From a checkpoint of a small image captioner: 22605 training examples.
Rows from block 7 of the text decoder of a small image captioner, named by matrix and row number. Rows with one number belong to one neuron. Each number is 128 + 24 x the weight over its row's rms, rounded and kept within 0 to 255. All counts start at 0.
After each neuron's rows are labels from the 100 texts, of 14976, where the neuron reaches its highest value: "tokens" is the input token at the peak. Only what is clearly more common there than usual is listed. The data: photos of plants and fungi (iNaturalist).
# fc1: MLP up (decoder.blocks.7.mlp.fc1.weight, 1536x256), inputs 86-171
# fc2: MLP down (decoder.blocks.7.mlp.fc2.weight, 256x1536, transposed), outputs 86-171

fc1.591 [132 153 153 113 126 169 159 160 143 115 134 131 147 115  99 117 143 138 146  94 105 128  73 142 102 106  92  77 120 123 115 119 116 129 131 116  41 136  94 142  96 149 155 139 138 113 101  94  92  88  80 133 141  97 144 116 109 134 113 119 127 151 118 150 174 139 140 138 105 148 109 125 153 160 124 127 161 127 142 141 118 123 119 112 140 107]
fc2.591 [155 148 106 118  89 106 131 137 198 133 129 128 120 150 123 118 127 149 143  87 105 146  86 117 153 125 113 119 156 118 157 131 122 137 121 152 117 153 132  90 122 147 145 142 130 180 149 124 136 135  95 166 154 120 151 100  96 110  86  87 114  94 136 110 149 121 161 161 143 123 141 164 157 149 120 175 147 127 118 143  85 137 120 140 171  79]
tokens: "("; "downy"; "sweet"; "lily"

fc1.403 [104 125 137  99 138 121 110 116 128 106 137  87 131 164 107 131  69 116 149 114 126 140 112 106 141  97 104 171 111 140  78 127 165 100 132 116 151 163 135 107 141 126 128 169 147 143 141 158 117 145 132 146 129 110 143 121 128 113 126 146 137 130 152 141 129 108 151 145 141 135 151 122 159 134  81 159  95 167  98 121 128 141  98 167 109 117]
fc2.403 [119 152 151 147 169 117 133 148 103  79 120 104 150 113  87 118 135 113 142 123  99 126 142 115 113 110  76 170 128 106  86 130 164 103  76 136 110 114 140 105 148 135 140 116 118 118 124 146 132 164 132 108 152 156 158 155 109 132  95 147 135 140 144 139 159 112 164 122 165 119 171 107 131 115 101 149 118 148 131  95 131 132 108 165  82 134]
tokens: "tradescantia"; "("; "aesculus"; "echium"

fc1.137 [142 163 143 109 109 165 110 117 131 161 119 162 116 145 151 136 117 131 143 172 143 117 121 136 111 149 179 147 103 123 118 125 153 124 121 137  86 109 156 130 129 154 127 115 100 121 100  88 138 119 178 133 111 133 128 120 155 142 143  62 144 140 159 112 119  86 135  66 169 116 120  95 111 104 163 159  94 115 107 105 141 119 118 115 114 102]
fc2.137 [124  99 151 129 123 156 100  96 140 193 113 100 116 116 123 139  76 117  78 132 149 166 134 115 116 174 138 102 117 136 137 106 117 138 134  99  99 126 124 109 127 108 129 152 162 142 103 112 106 115 137 135 123 167 127 130 119 159 119 146 128 143 164 128  89 113 138  89 124 156 113 121 100 169 135 133 100 124 114  98 158 125 138 110 115 109]
tokens: "class"

fc1.380 [149 144 120 143 106 113 131 122 135 118 124 150 152 163 139 188 103 131 128 149 123 113 142  87  98 162  92 131 107 124 158 126 151 123 131 136 134 128 162 135 125 141 129  93 123 176 102 161 103 124 122 123 126  93 112 147 161 143 165  88 134 116 107 147 120  76 165 113 157 103 149 118 126 109  71 151 105 169 121 112 119 145 123 129 107 169]
fc2.380 [139 171 124 163 113 121 135 142 118 162 107  93 157 149 109 150 125 126 181 120  97 148 156 154 152  93 127 126 132  94 174  80 163 157 110 155 192  67 124 117 139  99 129 168 108 121 117 122 109 116  95 117 132 170 162 130 124 138 173  91  96 108 127 128 165  82 157  90 123 125 102 115 152 131  59 152  86 122 129 115 145 135 101 115 122 148]
tokens: "field"; "hedge"; "creeping"

fc1.560 [129 144 148 135 112 113 136 110  99 121 137 103 135 152 121 102 133 122 139 166 120 178 126 102 148 156 112 133 113 148 121  95 163 107 114 165 149 100  99  92 133 139 122 103 110 114 158 130 148 163 133 125 103 126 144 116 124 146 121 130 152 120 141 135 140 112 150 126 154 130 167 123 123 111 124 119 125 103 136 125 148 127 153  87 132 126]
fc2.560 [114 171 131 150 158 144 115  93 134  91 154 110  54 112 158 123 136 101 168 150 111  73 130 119 152 100 142 133  93 153 104 139 157 140 148 133 120  71 147 116 111 102 143 151 104 130 170 136 119 162 121 133 170 145 177 145 116 117 147  97 118 107 136 144 146 116  95 113 113 108 138 121  97  98 113 110 118 123 147  93 117 118 121 153 129 140]
tokens: "-"; "hairy"; "order"

fc1.675 [149 170 160  93 149 155 170 128 151 156 133 146 145 149  78 158  71 119 124 116 127 155 143  99 119 126 140 145 124 168  90 106 117 120 139 138 160 105 148 105 113  98 147 138 131 132  94 147 147  96 111 107 112  94 132 126 125  86 125 127  88  83 105 110 130 110 183 111 150 123 138 120 120 143  98 127 172 147  78 126 141 138 198 124 153 156]
fc2.675 [137 143 130 163 147 136 158 109 117 132 150 133 151 172  90 113 100 135 109 119 162 192 178 111 109 144 125 179 100 156 125 183  79 132 109 107 154  81 113 124  88 165 112 134 170 137 104 110 127 107 100 148 117 125 156 132 135 117 156  84 103  63  94 113 131 129 157 102 152  99 126 125 186 139 121 118 171 135  55 161 105 137 194 132  98 151]
tokens: "field"

fc1.303 [137 129 146  84 155  76 111 151 123 127  95 146 101 113 103  90 132 103 145 105 117 144 103 125 108 132 111 178 146 124 158 102 153 148 145 121 115 133 148 115 148  95 124 122 133 114 100 137  92 114 137 158 145 123 107 163 160 111 101  96 125 160 152 184 107 131 113 151 115  89 122 108 127  93 111 171 153 136 147 134 102 125 114 113 122 112]
fc2.303 [158 132 132 144 109 140 106 100 128 120 102 128 130  89 127 149 150 122 122 117 118 155  99 142 101 119 115 110 170 101 178 120 139 151 145 161  78 126 132  89 111 165 133 101 148 174  92 102 145 130 134 124 136 111 133 148 119 121 155 114 158 102 129 186  76 120 106 138 135 115 150 117 160 124 162 119 118 170 114 134 106 141  75 131 119 154]
tokens: "("; "downy"

fc1.215 [140 156 114 127 129 140 148 146  99 162 160 102 152 101 115 122 107 130 137 100 131 179 164 143 157 104 141 134 119  62 130 120 119 133 142 155 156 114 154 155 117 120 142 135 115 137  98  98 137 142 107 128 125 101 117 140 113 112 123 143 119 121 104 134 101 123 171 173 163 144 164 106 122 123  99 107 133 127 152 101 113 149 103 122 146 117]
fc2.215 [ 91 109  77 124 131 142 131 109 130 120 158 106 139  95 161 157 122 117 142 132 155 174 124 132 112 107 134 128  95 119 126 118 141 116 112 120 127 125 116 126 146 142 123 119 119 103 111 102 150 163  99 121 189 130 119 122 132 129 107  70 107 149  72 138 111 134 205 133 131 100 138 156 147 117 129 112 135 163 100 132  84 148 129 127 165 129]
tokens: "order"; "family"

fc1.514 [118 130 121 110 156 119  94 114 123 102 152 142 137 119 142 153  99 110 117 118 138 116 108 147 148 132 123 118  94  95 115 117  93 138 107 130 147 122 151  85 136 185  83 142 103 136 137 152 127 133 145 122 119 127 120 100 143 170 114 146 116 132 104 121 121 152 158 128 188 125 144 129 150 132 131 137 125  75  97 103 136 124 150 150 152 145]
fc2.514 [120  82  78 121 162  95 106 112 152 145 145 164 122 155 166 104  99 157 125 115 149 164 115 126 138 100 146 125 113 132 139 147  97  76 119 159 159 171  94  94 145 119 124 144 141 166 119 165 132 143 123 122 103  77 108 129 119 120 153 142 139 114 152 139 135 177 172 171 138 110 143 161 135 137 101 106  93 147 176  80 107 142 135 154 143 134]
tokens: "populus"; "leaf"; "spiraea"; "sunshine"

fc1.763 [125 106  75 148 117 130  93 138 128 147 131 189 132  89 145 146 112 131 131 109 122 149 102 144 127 136 160 108 120 138 162 160 116 122 110 133 114  92 127 112 123 106 164 136 116 150 156 122 131 115 136 117 125 160 149  92 123  91  96 132 116 145 103 164  82 178 173 104 146 111 128 145 128 153  74 185 115 149 112 153 118 166 119 114 121  99]
fc2.763 [118 114 131 106  85 120 160 140 156  76 145 143 108  83 139 163 161 135 127 116 128 151  93 150 162 117 158 113 145 142 122 129 179 116 115 118 144  90 122 118 125 119 136 153 120 105 138 179 129 141 134 122 134 139 136 102 109 145 107 112 150 116 109 160 139 174 197 150 145 106 142 136 136 121  92 152 142 126  95 100 157 104 143 126 112  95]
tokens: "royal"; "lady"; "male"; "finger"

fc1.699 [114 153 125 132 126 179 103 131 109 122 169  98 164 138 104 157 133 142 180 148 181 120 134 123 177 129 177 102  83 113 120 134 105 111 118 130 122 104 105 138  90 161 115 108 119 193 113 131 148 125 155 146 112 123 114 157 132 126  75 157 132 121 153 149 116 161 121 120 119 112 114 132 125 140  96 146 155 148  89 184 141  88 120  83 139 129]
fc2.699 [119 120 122 107 113 158  91  93 131 144 153 111 177 127 106 171 119 147 146 164 139 137 106  98 126 115 182 128 109  72 115 131  97 122 103  99 122 107  87 128 114 143 127 110  89 156 106 131 125 154 141 135 111  96 113 121 174 152  94 127 120 168 155 152 140 185 147 140 144 153  77 155 109 187 128 151 136 151 129 119 165 138 135  97 138 123]
tokens: "class"

fc1.739 [155 151 107 123 139  91 156 121 137 114  86 109  95 134 122 125 156 125 148 123  96 119 127 158  98 150 103 104 147 132 131 113 119 182 150 123 117 132 103 108 108 111 128 163 120 121  90 116 140  64 137 133 150 131 150 110 110 119 148 164  98 123  87 118 108 134 167 139 123 124  97  98 102 154 119 125 112 128 116 170 109 131 149 155 167 120]
fc2.739 [115 114 114 127 130 131 113 152 169 108 130 121 131 165 119  69 106 189 123 123 105 153 182 129 139 102 133 154  90  99 123 161 124 168 115  78 141 140  89 133 112 106 104 134 146 162 144 151 102 115 129 135 155 173 112  60  93 124 166 149 119 117 111 150  94 104 164 168 111  93 112 115 101 108 141  90 141 137 100 149  81 131 151 149 137  98]
tokens: ","; "-"; "biting"

fc1.36 [138 145 164 137 120 153  94 133 109 168 158 140 132  76 127  91 148 142 146 129 144 143 136 113 112 181 146 116  98 110 122 159 117  95 153 108 120 132 108 113 132 139 155 108 157 105 109 122 188 155 116 143 121 110 130  88 100 113 113 132 114 144 153 166 112 130 130 106 103 142  89 123 127 146  71 115 101 125 115 117 113 135 153  96 124 138]
fc2.36 [ 94 119 103 124  79 142  99 177 128 124 159 134 147 115 106 105 125 118 169 108  99 133 130 130  99 167 163  95 170  93 108  91 126 124 114 103 148 152  84 107 138 130 122 137 102 107 122 148 157  89 114 123 109 159 135  76  90 115 111 161 152 115 141 132 155 111 147  98 131 117 109 126 175 122  79 170 110 133 109 111 105 107 123 135 117 116]
tokens: "-"; "ribwort"

fc1.340 [126  88  95 109 132 150 106 164 133 139 161 140  79 101 111 113 133  97 109 135 117 130 159 105 165 126 127 144 118 144 150 144  88 137 123  88  89 123 143 133 134  77 115 131 113  92 120 136 147 128 115 124 148 169 151 117 127 133 119 154 142 131 165 101 147 150 146 126 143 142 155 114 109 110 126 117 196  87 170 147 137 114 112 133 144 121]
fc2.340 [125 140 118 103 158 159 117 146 120 130 142 131 130 156 141 125 137 141 138 151 148 121 128 113 131 148 127 180 132 125  98 171  84 171  98  96 112  95 121 161 119 100 126  83  99 124 121 100 117 158 138 145 105 128  97 111 117 122 132 121 115 139 103 133 132 173 132 128 164 118 133 118 100 123 152 111 143 143 121  90  69 128 121 110 166 132]
tokens: ","; "brown"

fc1.631 [158 115 107 147  96 146 146 137 108 122 140 128 138 112 139 126 140 106 116  79  93 126 123 137 106 124 107 186 145 106 129 120 143 172 124 107 108 151  91 151 110 108 106 188 136 117 181 123 165 178 143 112 120 151 118  73 149 158  90 135 101 123 152 103 132 108 173 156  89 143 127 109 132 139 158 148 134 125 134 145 110 172  97 138 101 122]
fc2.631 [121 111 132 143 111 104 146 143  95 107 120 100 134 187 122 106 129 111 105 141 121 113 127 124 132  85 139 142 135 154 101 101 145 147  95 141 184 113 158 206 155 104 121 121 153 139 125 142 115 151 142 119 106 150 130 125 126 154 115 129 146 111 132 156 139 108 112 100  95  92 109 133 100 146 111 164 111 112 133 124 130 122 111 102 126 104]
tokens: ","

fc1.433 [115 174 148 142 123 146 153 122 132 153 115 102 143 119 106 173 106 122 164 160  97 142 160 121 138 153  97 137 132 122 135  97 111 109 127 134 106 151 179  95 138 145 128  96 141 104 137 135 128  75 144 139 118 125 124  75  92 140  85 139 111 148 156 117 118 186 133  99 146 127 113 143 109 121 115 120 104 197 112 147 149  89  95 114 151 143]
fc2.433 [123 116  86 142 130 135 118 140 143 154 114 125 158 128 104 120 147 153 115 161 103 126 133 159 151 172 133 142 125  92 117 126 146  97 141 152  98 143 160  92 161 149 136 124 170 137 123 139 135 107 130 148 140 137 129 113 139 133 132 121 128 152 113 170 143 163 121 117 143 126 126 161 127 103 137  85 142 143 119 106 152 106 164 111 117 141]
tokens: "family"

fc1.582 [121 129 117 155  80 150 153 113 154 117 117 137 152 136  92  98 175 155 102 121 149 125 115 108 107 126 127 137 103 112  98 111 140 121 136 119 158 156  92 117 120 128 124 155 129 136 145 135 146 132 148 155 150  94 116 100 122 142 143 144 130 150 122  97 132 107 122 108 100 148 153 112 120 111 128 152 127 143 134 161 106 145 151 123  92 101]
fc2.582 [142 114 148 156 137 107 113 122 145 108  88 121 108 137 126 147 152 159 106 159 111 105 144 175  87 157  84 130 116 127 104 100 138 101 130 149  81 147 118 139 135 164 126 182  84 120 167 129 132 154 155 147 133  93 165 123 144 101 101 119 141 118 115 118 118  91 153  87 103 138 146 145 127 154  95 144 155 146 108  76 147 120 145 171 154 133]
tokens: "family"; "("

fc1.595 [154 155 106 127  96 167 136 105 162 121  88 141 140  75 115 169 161 114  87 141 114 158 117 156 105 110 135 188 134 116 130 147 133 162 155  89 141 145 103 160 141  99 142  75 122 115 109 135 109 144  84 104 111  87 123 127 115 134 139 121  98 110  89 160 155 153 120 139  87  96 142 173 137 120 106  83 141 106 116 112 124  88 106 125 128 152]
fc2.595 [114 107 113  93 120  99 127 137 178 114  95 106  75  64 147 147  96 136 105 143  93 140 145 204  99 130 169  90 130 142  82 108 108 131 102 110  91 155 114 106 113  93 139 124  84 106 122 122 117 144 126 112 121 123 144 119 168 135 131 131 141 120 138 152 177 118 129 145 119 113 155 112 145 120 107 111 138 213 113 143 103 139 114 146 136 127]
tokens: "family"; "-"; "stairstep"

fc1.494 [125 102 135 118 134 116  97 145 130  96 128 134  92 141  94 147 101 163  74 118 113 166 136  99 135 133 148 108  96 133 101 171 172 129 120 109 162 102 111 120 146 150 110 137 100 152 143 109 123 122 126  76 102 112 128 113 138 157 136  86 125 136 108 167 127 104 178 119 165 158 162 111 119 141 129 111 106 127 108 160  82 145 133 129 154 157]
fc2.494 [115 167 139 119 112 120 158 124  97 160 156  77 136 130 198 114 130 151 148  96 166 136 126 148 111 140 133 144  96 123 155 152 133 145 121 135 136 100 145 127  96 101 123 125  87 149 120  91 144 158 102 121 113 137  86 125 138  96  93  92 116 189 139  90 120 105 121 136 156 147 120  93 110 146 118 134  80 150 101 153 134 106 114 114 140 173]
tokens: "family"

fc1.605 [124 129 148 154 129 148 108 129 188 138 140 143 127 125 153 123 127 139 145 114  86 142 106 148 135 159  92  85 154 136 111 187  97 137 125 104  99  98 122 150 158 149 135  80 132 127 160 163 105 151 123  99 134 125 108 160  87 127 183 178 140 133 143 111 149 153 124 114 111 138  98 119 108  92 138  81 165  86 101 140 162  93 154 122 132 126]
fc2.605 [ 97 118 131 142 140 137 108 126 138 129 141 148 190 108 148 103 140 124 128 125 133 121 142 138 126 123 121  88 124  95 101 137 129 159 166  79 132 122 132 123 140 123  98 101 120 109 130 134  94  99 156 103  77  98 163 133 102  90 166 165 124 109 102  76 115 149 154 147 126 158 114 145 132 122 139 115 135 109  89  72 133 132 134 135 116 142]
tokens: ","

fc1.331 [190 123 110 156  86  63 172 155 117 113 129 140 137 174 127 126 118 147 146 136  92 108 134 156 152 109 186 171 119  99 135 164 146 134 117 112 118 137 165  96  97 106 161  92  98 141 132 135 167  95 138 177 126 119 107 120 134 119 138 137  91 117 102  95 149 151 110  72  92 131 113 153 149 125 150 140 119  79 159 110 171 156 153 157 118 129]
fc2.331 [183 163 127 122 145  99 142 123 147 144  98 154 128 144 130 134 127  85 122 160 146  99 152 149 139  92 131  94  99 109 162 124 144 121 134 108 166  99 185 117 167 110  84 137 142 144 127  87 158 150 137 158 179  94 129 130 154 125 167 113 147 152 148 104  82  98 121 144 110 133 120 114 107 147 143 103 129 162 157 120 103 157 126 129 153 114]
tokens: "family"

fc1.745 [134 108 119 112 100 141 125 158 133  88 148 133 111 107 165 100 129 125 105 127 130 174  96 130 106 169 135 126 107 125 108  97 112  97 100 154 137 115 125  99 152 130 171 111  98 130 103 120 118 127 124 139 143 122 140 134 111 112 132 107 117 120  77 113 136 104  94 157 110 121 123 121 144 107 174 145 116 155 105 106 172 103 156 142 114 130]
fc2.745 [138 130 129 127 141 129  65 185 120 124 138 118 110 123 140 110 123 144 148  92  93 138 152 160  98 140 121 117 139 111 182 136  90 112 143 120 101  98 143 127 105 141 132  97 143 107  85 129 126 161 117 191 128 110 108 123 124  94  95 177 127 146 192 110 122 111 145 112 118 105 110 183 109  98 122 100 136 120 145 127 114 124 101 154 125 116]
tokens: "populus"; "("; "spiraea"; "canada"

fc1.289 [123 107 139 112 139 113 113 176 122 160 117 142 118 126 131 105 141 102  89  97 107 148 132  93 136 108 178 147 144 112  91 110 139 158 143 158 157 149 126 115  99 175  84 163  99 141 144 158 170 133 127 107 160 123  74 129 135 136 113 148  84 128 136 167 117 130 168 121 162 145 144 135 141  99 145 121 140 109 124 125 124 160 144 147 113 134]
fc2.289 [124 111 120 128 142 119 169 123 149 101 124 169 140 137 161 117 126 142 150 136 160 169  70  95 130 122 160 107 149 123 125 134 106  78 126 101 112 106 157 142 132 120 112 151 127 128 108 139 155 165  73 108  98 146 121 126 180 136 137 138 144 156 186 148 116 136 115 144 155 123 110 132  92 163 112 144 167 154 128 151 139 112 112 146 137 167]
tokens: "garden"; "bush"; "ricinus"; "solomon's"

fc1.60 [138 132 138 141 120 149  59 120 137 112 119 106 138 136 114 108  93  98 122 111 167 130 178 105 125  89 116 122 119 154 181 141 146 137 141 167 147 140 141 115 136 125 119 108 161 163 102 146  97 116 100 151 137 124 140 171  87 106  88 137  96  94 109 128 131 134 103 144 126 126 115 139  91 124 142 125 140 158  45 150 133 122  85 137 123 125]
fc2.60 [147 155 152 129 118 135  88 148 104 105 132 112 107 146  99  92 150 103 152 151 138 124 106 122 132 126 134 141 114 114 110 138 150 137 110 135 162 144 133 122 126 170 108 100 147 133 151 109 146 126  95 120 138 159 147 139  84 127 161 110 113 111 169 107 160 128 112 129 152 120 140 110  75 104 117 132 105 164 115 139 101 141  81 103 149 164]
tokens: "order"

fc1.198 [132 118 131 103 145 141 164  96 108 143 141 155 130 156 159 136 147 112 142 106 147 149 100 140 107 124 138 155  95  98 136 155 129 118 130 121 121 135 109 123 119  90 129 118 109 150 143 119 123 124 141 140  92 133 128 112 155 150  97 142 114 152  94 141 124 176 174 106 141 121 119 107  98 132 128  97 104 162 130  87 104 119 121 122 166 134]
fc2.198 [149 124 128 136 163  87 147 107 128 182 115 114 133 106  80 138 124  89 132 129 132 152  98 131 151 126 134 153 135 108 121 125 135 133 149 103 152 144 135 103 149  96 101 117 112  97 121 120 106 148 118 120  67 130  89 124 170 132 110 116 103 168 128 111 106 166 148 127 148 122 136 128 126 139 110 101  85 137 136 118  97 150 141 124 154 120]
tokens: "("; "dog"

fc1.33 [128 112 113 119 165 179  84 126  86 155  97  97 133 134 112 142 106  98 100 128 138 189  93 127 126 133 107 115 117  97 108 107 144 147 125 149 115 125 137  62 123 119 110 123 122 102 144 160 110 109 145 115 100 155 107 134 113  84 118 154 138 143 154 151 127 103 134 142  82 134 111 134 108 123 160  98 127 181 165 101 154 140 193 125 104 123]
fc2.33 [114 138 120 171 140 140 115 145 100 162 118 133 135 122 127 142  80 113 126 146  67 126  96 161 111 112 113 130 155  94 136 130 152 132  74 145 127 125 133  72 116 141 175 128 115 148 156 130  89 116 117 127 100  86  89 141 113 129 110 192 130 128 106 145 117 114  98 145  96 137 146 130 123 106 114  97  79 147 168  87 151 104 142 115 166 147]
tokens: "order"

fc1.431 [138 102  94 143 101 161 119 124 133 132 147 132 141  87 151 125 116 108  98 120 133 149 159 124 134 140 144  88 111 146 141 132 176 109 169 143 118 119 153 117 136 161 123 147 158  91 116 134 171 108 159 130 139 109 145 135 103 135 142 125 139 100 133 169  93 135 130 161 129  88 115 112 138 141 139 113 171  97 130 134  89 140 124 151 144 123]
fc2.431 [118 155 118 157 122 171 106  94 111 103 131 126 144 135 110 108 111 145 105 192 112 130 180 113 125 140 140  89 133 129 156 113 143 100 150 119  85 147 115 128 136 126 135 126 197 100  74 126 136 144 142  88 165 120 154 135 121 135 153 150 146 116 123  83 127 113 113 149 115  83  98 123 140 115 149 126  85 143 127 128  93  78 121 137 120  97]
tokens: ","; "family"; "winged"

fc1.732 [114  89 123 143  87 106 128  85  93 162 132 123 104 155 110 141 111 124 126 105  81 146 115 168 123 147 129 141 120 163 145 165 135 124  90 129 156 139 151 103 174 143 104  96 121 120  92 145 138 106 115 156  81 129 111 133 116  97 157 137 143  88  88 110 122 161 150 117 114 123 137 156 158 120 122 118 124 117 143 107 114 104 165 143 181 127]
fc2.732 [137  71 108 118 133 111 164  93 114 161 100 112  93 140 127 120 145 105 167 110 123 139 141 179  82 164 147  94 121 173 145 129 122 121 132 129  97 106 129 156 142 129 119 108 131 133 135 145 127 109 149 152 108 114 129 124 123  97 131 137 127 106 126  97 114 153 115 115  87 117 138 166 164 122 134 111 130 138 122 131 120 126 149 167 123 144]
tokens: "family"; "-"; "may"

fc1.382 [133 114  90 154 139 133 152 124 131 101 129 153 124 131 156 135 143 158 108 113 117 134 133 139  85 118 117 148 127 151 147 154 149  87 178 160 109 115 106  75 137 143 125 146 109  87 106 152 118 104 153 145 120 133 144 145 139 110 108 121 137  98 130  86  83 141 117  96 126 148 144 121 127 107  80 103 120 134 145 106 110 161 102 132 149 105]
fc2.382 [ 93 152 106 132 141 113 120 150 129 121 146  74 152 133  82 140  90 156 160 112 157 110 135 143 139 114 107 133 151 145 123 150 150 123 131 104  85 125 133 154  93 135 175 139 154 130 137 123 107 108 132 161 108 119 119 124  92 156 126 131 117 148 162 115 119 100 110  92 148 111 155 159  92 112 133 169 134 144 121 131  69 114 149 123 172 148]
tokens: "jew"; "fern"; "clover"; "maple"

fc1.625 [127 157 114 114 134 133 133  91 143 154  97 151 110 131 107 153 121 103 160 117 117 112 173 120 139 143  93 144 141 120 126 145 129 111 172 144 141 118 152 127 117 118 112 146  99 141 121  95 172 126 137 154 178 141 139  81 123 116 124  95 179 111 144 180 120 126 107 120 106 129 117 105 113 146 182 114 169 144 140 126 142 127 111 135  98 155]
fc2.625 [156 135 106 147  94 128  91  79 143 149 121 131  95 123 140 157 143 113  61  91 151 162 129 153 109 146  79 120 138 120 162 138 156 108 158 137 178 103 136 131 125 123  90 119 100 136 133 107 147 143 117  88 136 170 132 124 118 152 136 149 147 123 157 150 125 114 144 119 139 165 126 126 134 129 157 171 151 154 122 106 147 101 103 126 137 143]
tokens: "pacific"; "white"

fc1.420 [142 134 102 180 124 140 135 146 131 125 145  68 145 105 124 139 141 124 113 117 150 123 114 139 153 148 189 109 140 120 134 137 204 153 160 139 165 120  97 125 126 164 121 152  94 119 111  71  80 116 122 145 119 153 114 152 109  98 146 140 135 120 129 108 147 133 134 141 109  95 153 113 127 113 165 107 115 127 139 126 137 151 122 102 108 155]
fc2.420 [132 124 148 160 158 127 116 138 163 131  82  97 102  92 157 109 152 145 159 100 125 111 123  86 134 118 157 142 159 118 135 117 146 162 130 111 155 125 102 142 109 131 126 118 103 153 100 100  70 126 153 167 131 154 159 126 125  89 121  89 111 110 149 119 135 139  85 127 158 132 162 161 161 107 126 130 159 135 140 135 170 121 104 102  97  91]
tokens: "order"

fc1.701 [110 157  88 121 111 118 136 133 117 140  86 143 139 101 143 149 150 123 126 109 127 195 141 159 128 156 153 143  88 112 114 113 125 121  96  98 107  75 134 137 136 175 156 126 159  79 118 104 131 140 113 158 146 162 128 163 139 106 119 105 127 139 121 129 156 115 139 148 129 156 151  97  98  93 122 125 125 110 146 126 141 162 129 112 160 113]
fc2.701 [149 158 125 168 148 125 133 154 100 123 164 143 124 128 143 122 120 141 120 103 121 174 126 133  90 144 147 168 131 116 128  92 117 171 130 159 121 153 133 113 125 124 119  77 114 120 131 131 123 138 153 127 138 140 127 138 143 124  97 111 144 105 121 119 147 141 133 133 109 157  89 131 121 109 117 164 128 126 153 123 147 133 139 104 113 126]
tokens: "vaccinium"; "viburnum"; "class"; "("

fc1.529 [125 135 113 132 124  96 112 119 113 112 102 125 137 136 138 163 115 145 127 125 151 176 139 112 111 105 116 166 122 192 134 147  61  87 140 161 169  89 118 121 140 154  83 104 139 129 112 115 128 114 104 133  99 152 121 123  99 103 158 141 156 131 123 149 131  91 156 134 107 112 126 131 130 118 109 164 130 130 105  79 158 134 156 116  95 135]
fc2.529 [125 130 130 143 142 141 161 148 136 125 108 137 125 165 128 131  94 129 122 125 154 169 127 135  96 109 110 165 150 177 165 147 122 107 179 145 129 128 143  97  89 132 158 135 113 120 114 139 131 131  76 129  96 136 168 120 155 109 114 100 128  98 145 127 141 107 157  96 139 119 122 157 146 164 113 151 118  83 116 136 101 129 199 153 131 144]
tokens: "field"; "norway"

fc1.186 [122 150 102 127 128 142 143  93 144 120 123 112 158 173 164 147 108 135 100 122 149 123 179 128 101 142 126 169 122 139 128 107 165 131  98 127 139 139 102 107 157 162 106 122 136 117  88 112 133 127 156 117 113 137  89 146 164 119 142 127 123 116 108 137 131 107 150 114 104 102 101 121 133 131  85 123 157 142  82 122  90 137 118 110 117 115]
fc2.186 [ 98 118 153 137 132 116 159 142 121 195 144 118 153 122  99 109 106 189 120 125 170 139 155  69 137 155 130 160 104 145 164 136  63 113 125 120 129  77 149 144 144 136 101 134 118 162  93 126 153 130 118 134 139 141 133 142 111 112 116 110 129  49 156 138 122  99 127 100 144  80 133 112 130 118 107 157 154 136  79 118 154 125 187 115 141 148]
tokens: "field"; "centaurea"; "bill"

fc1.155 [119 136  91 184 104 151 152 115 153  91  99 159 122 169 116 128 151  79 109 131 186 137 180 108 142 112 103 147 157 111  92 108 118 120  66 133 126 132 121 157 109 105  94 167 123 144 112 120  98 156  79 143 153 129 138  78 154 151 126 132 148 130 140 118 119 139 132 134 108 122 136 171 133 157 186 136 158 141 150 143 130 105 129 136 129 133]
fc2.155 [135 122 104 167 141 152 166 120 160 113  86 132 106 148 107 159 111 131 140  96 123 140 139 132 146  85 113 131 135 165 157 119 135 156 112 108 145 152  89 139 154 104 154 153 124 136  95 112 126 148 138 140 135 138 151 116 149 140 128 118 104 146 142  96 145 121 142  78  67 162 109 140 115 183 126 131 153 142 147 144 218 121 109 131 144 163]
tokens: "("; "class"

fc1.390 [137 126 115 141 116 137 104 149 125 137 167 133 153 126 167 139 167 144 120 135 120 121 144 116 116 119 132 156 176 134 113 117 101 142 149 116 121 190 130 108  73 128 113 134 109 120 122 164 137 177 131 108 140  90 158 127 107 133 117 141  63 160 126 136 136 147 131 128 148  97 126 188 134 118  99 125 143 166 100 119 133 107 116 134 106 125]
fc2.390 [128 128 104 102 137 150 120 128 104 123 136 169 177 158 115 123 109 150 115 106  61 134 115 104 133 117 167 155 135 112 114 120 148 100 137 121  99 135 187 155 102 189 168 118 138 135  93  82 107 145 111 120 107 121 156 115 111  79  98 131 112 132 121 143 120 135 133 146 135 107 113 145 111 146  88 110 108 127 152 138 146  83 167 128 121 109]
tokens: "garden"; "-"; "("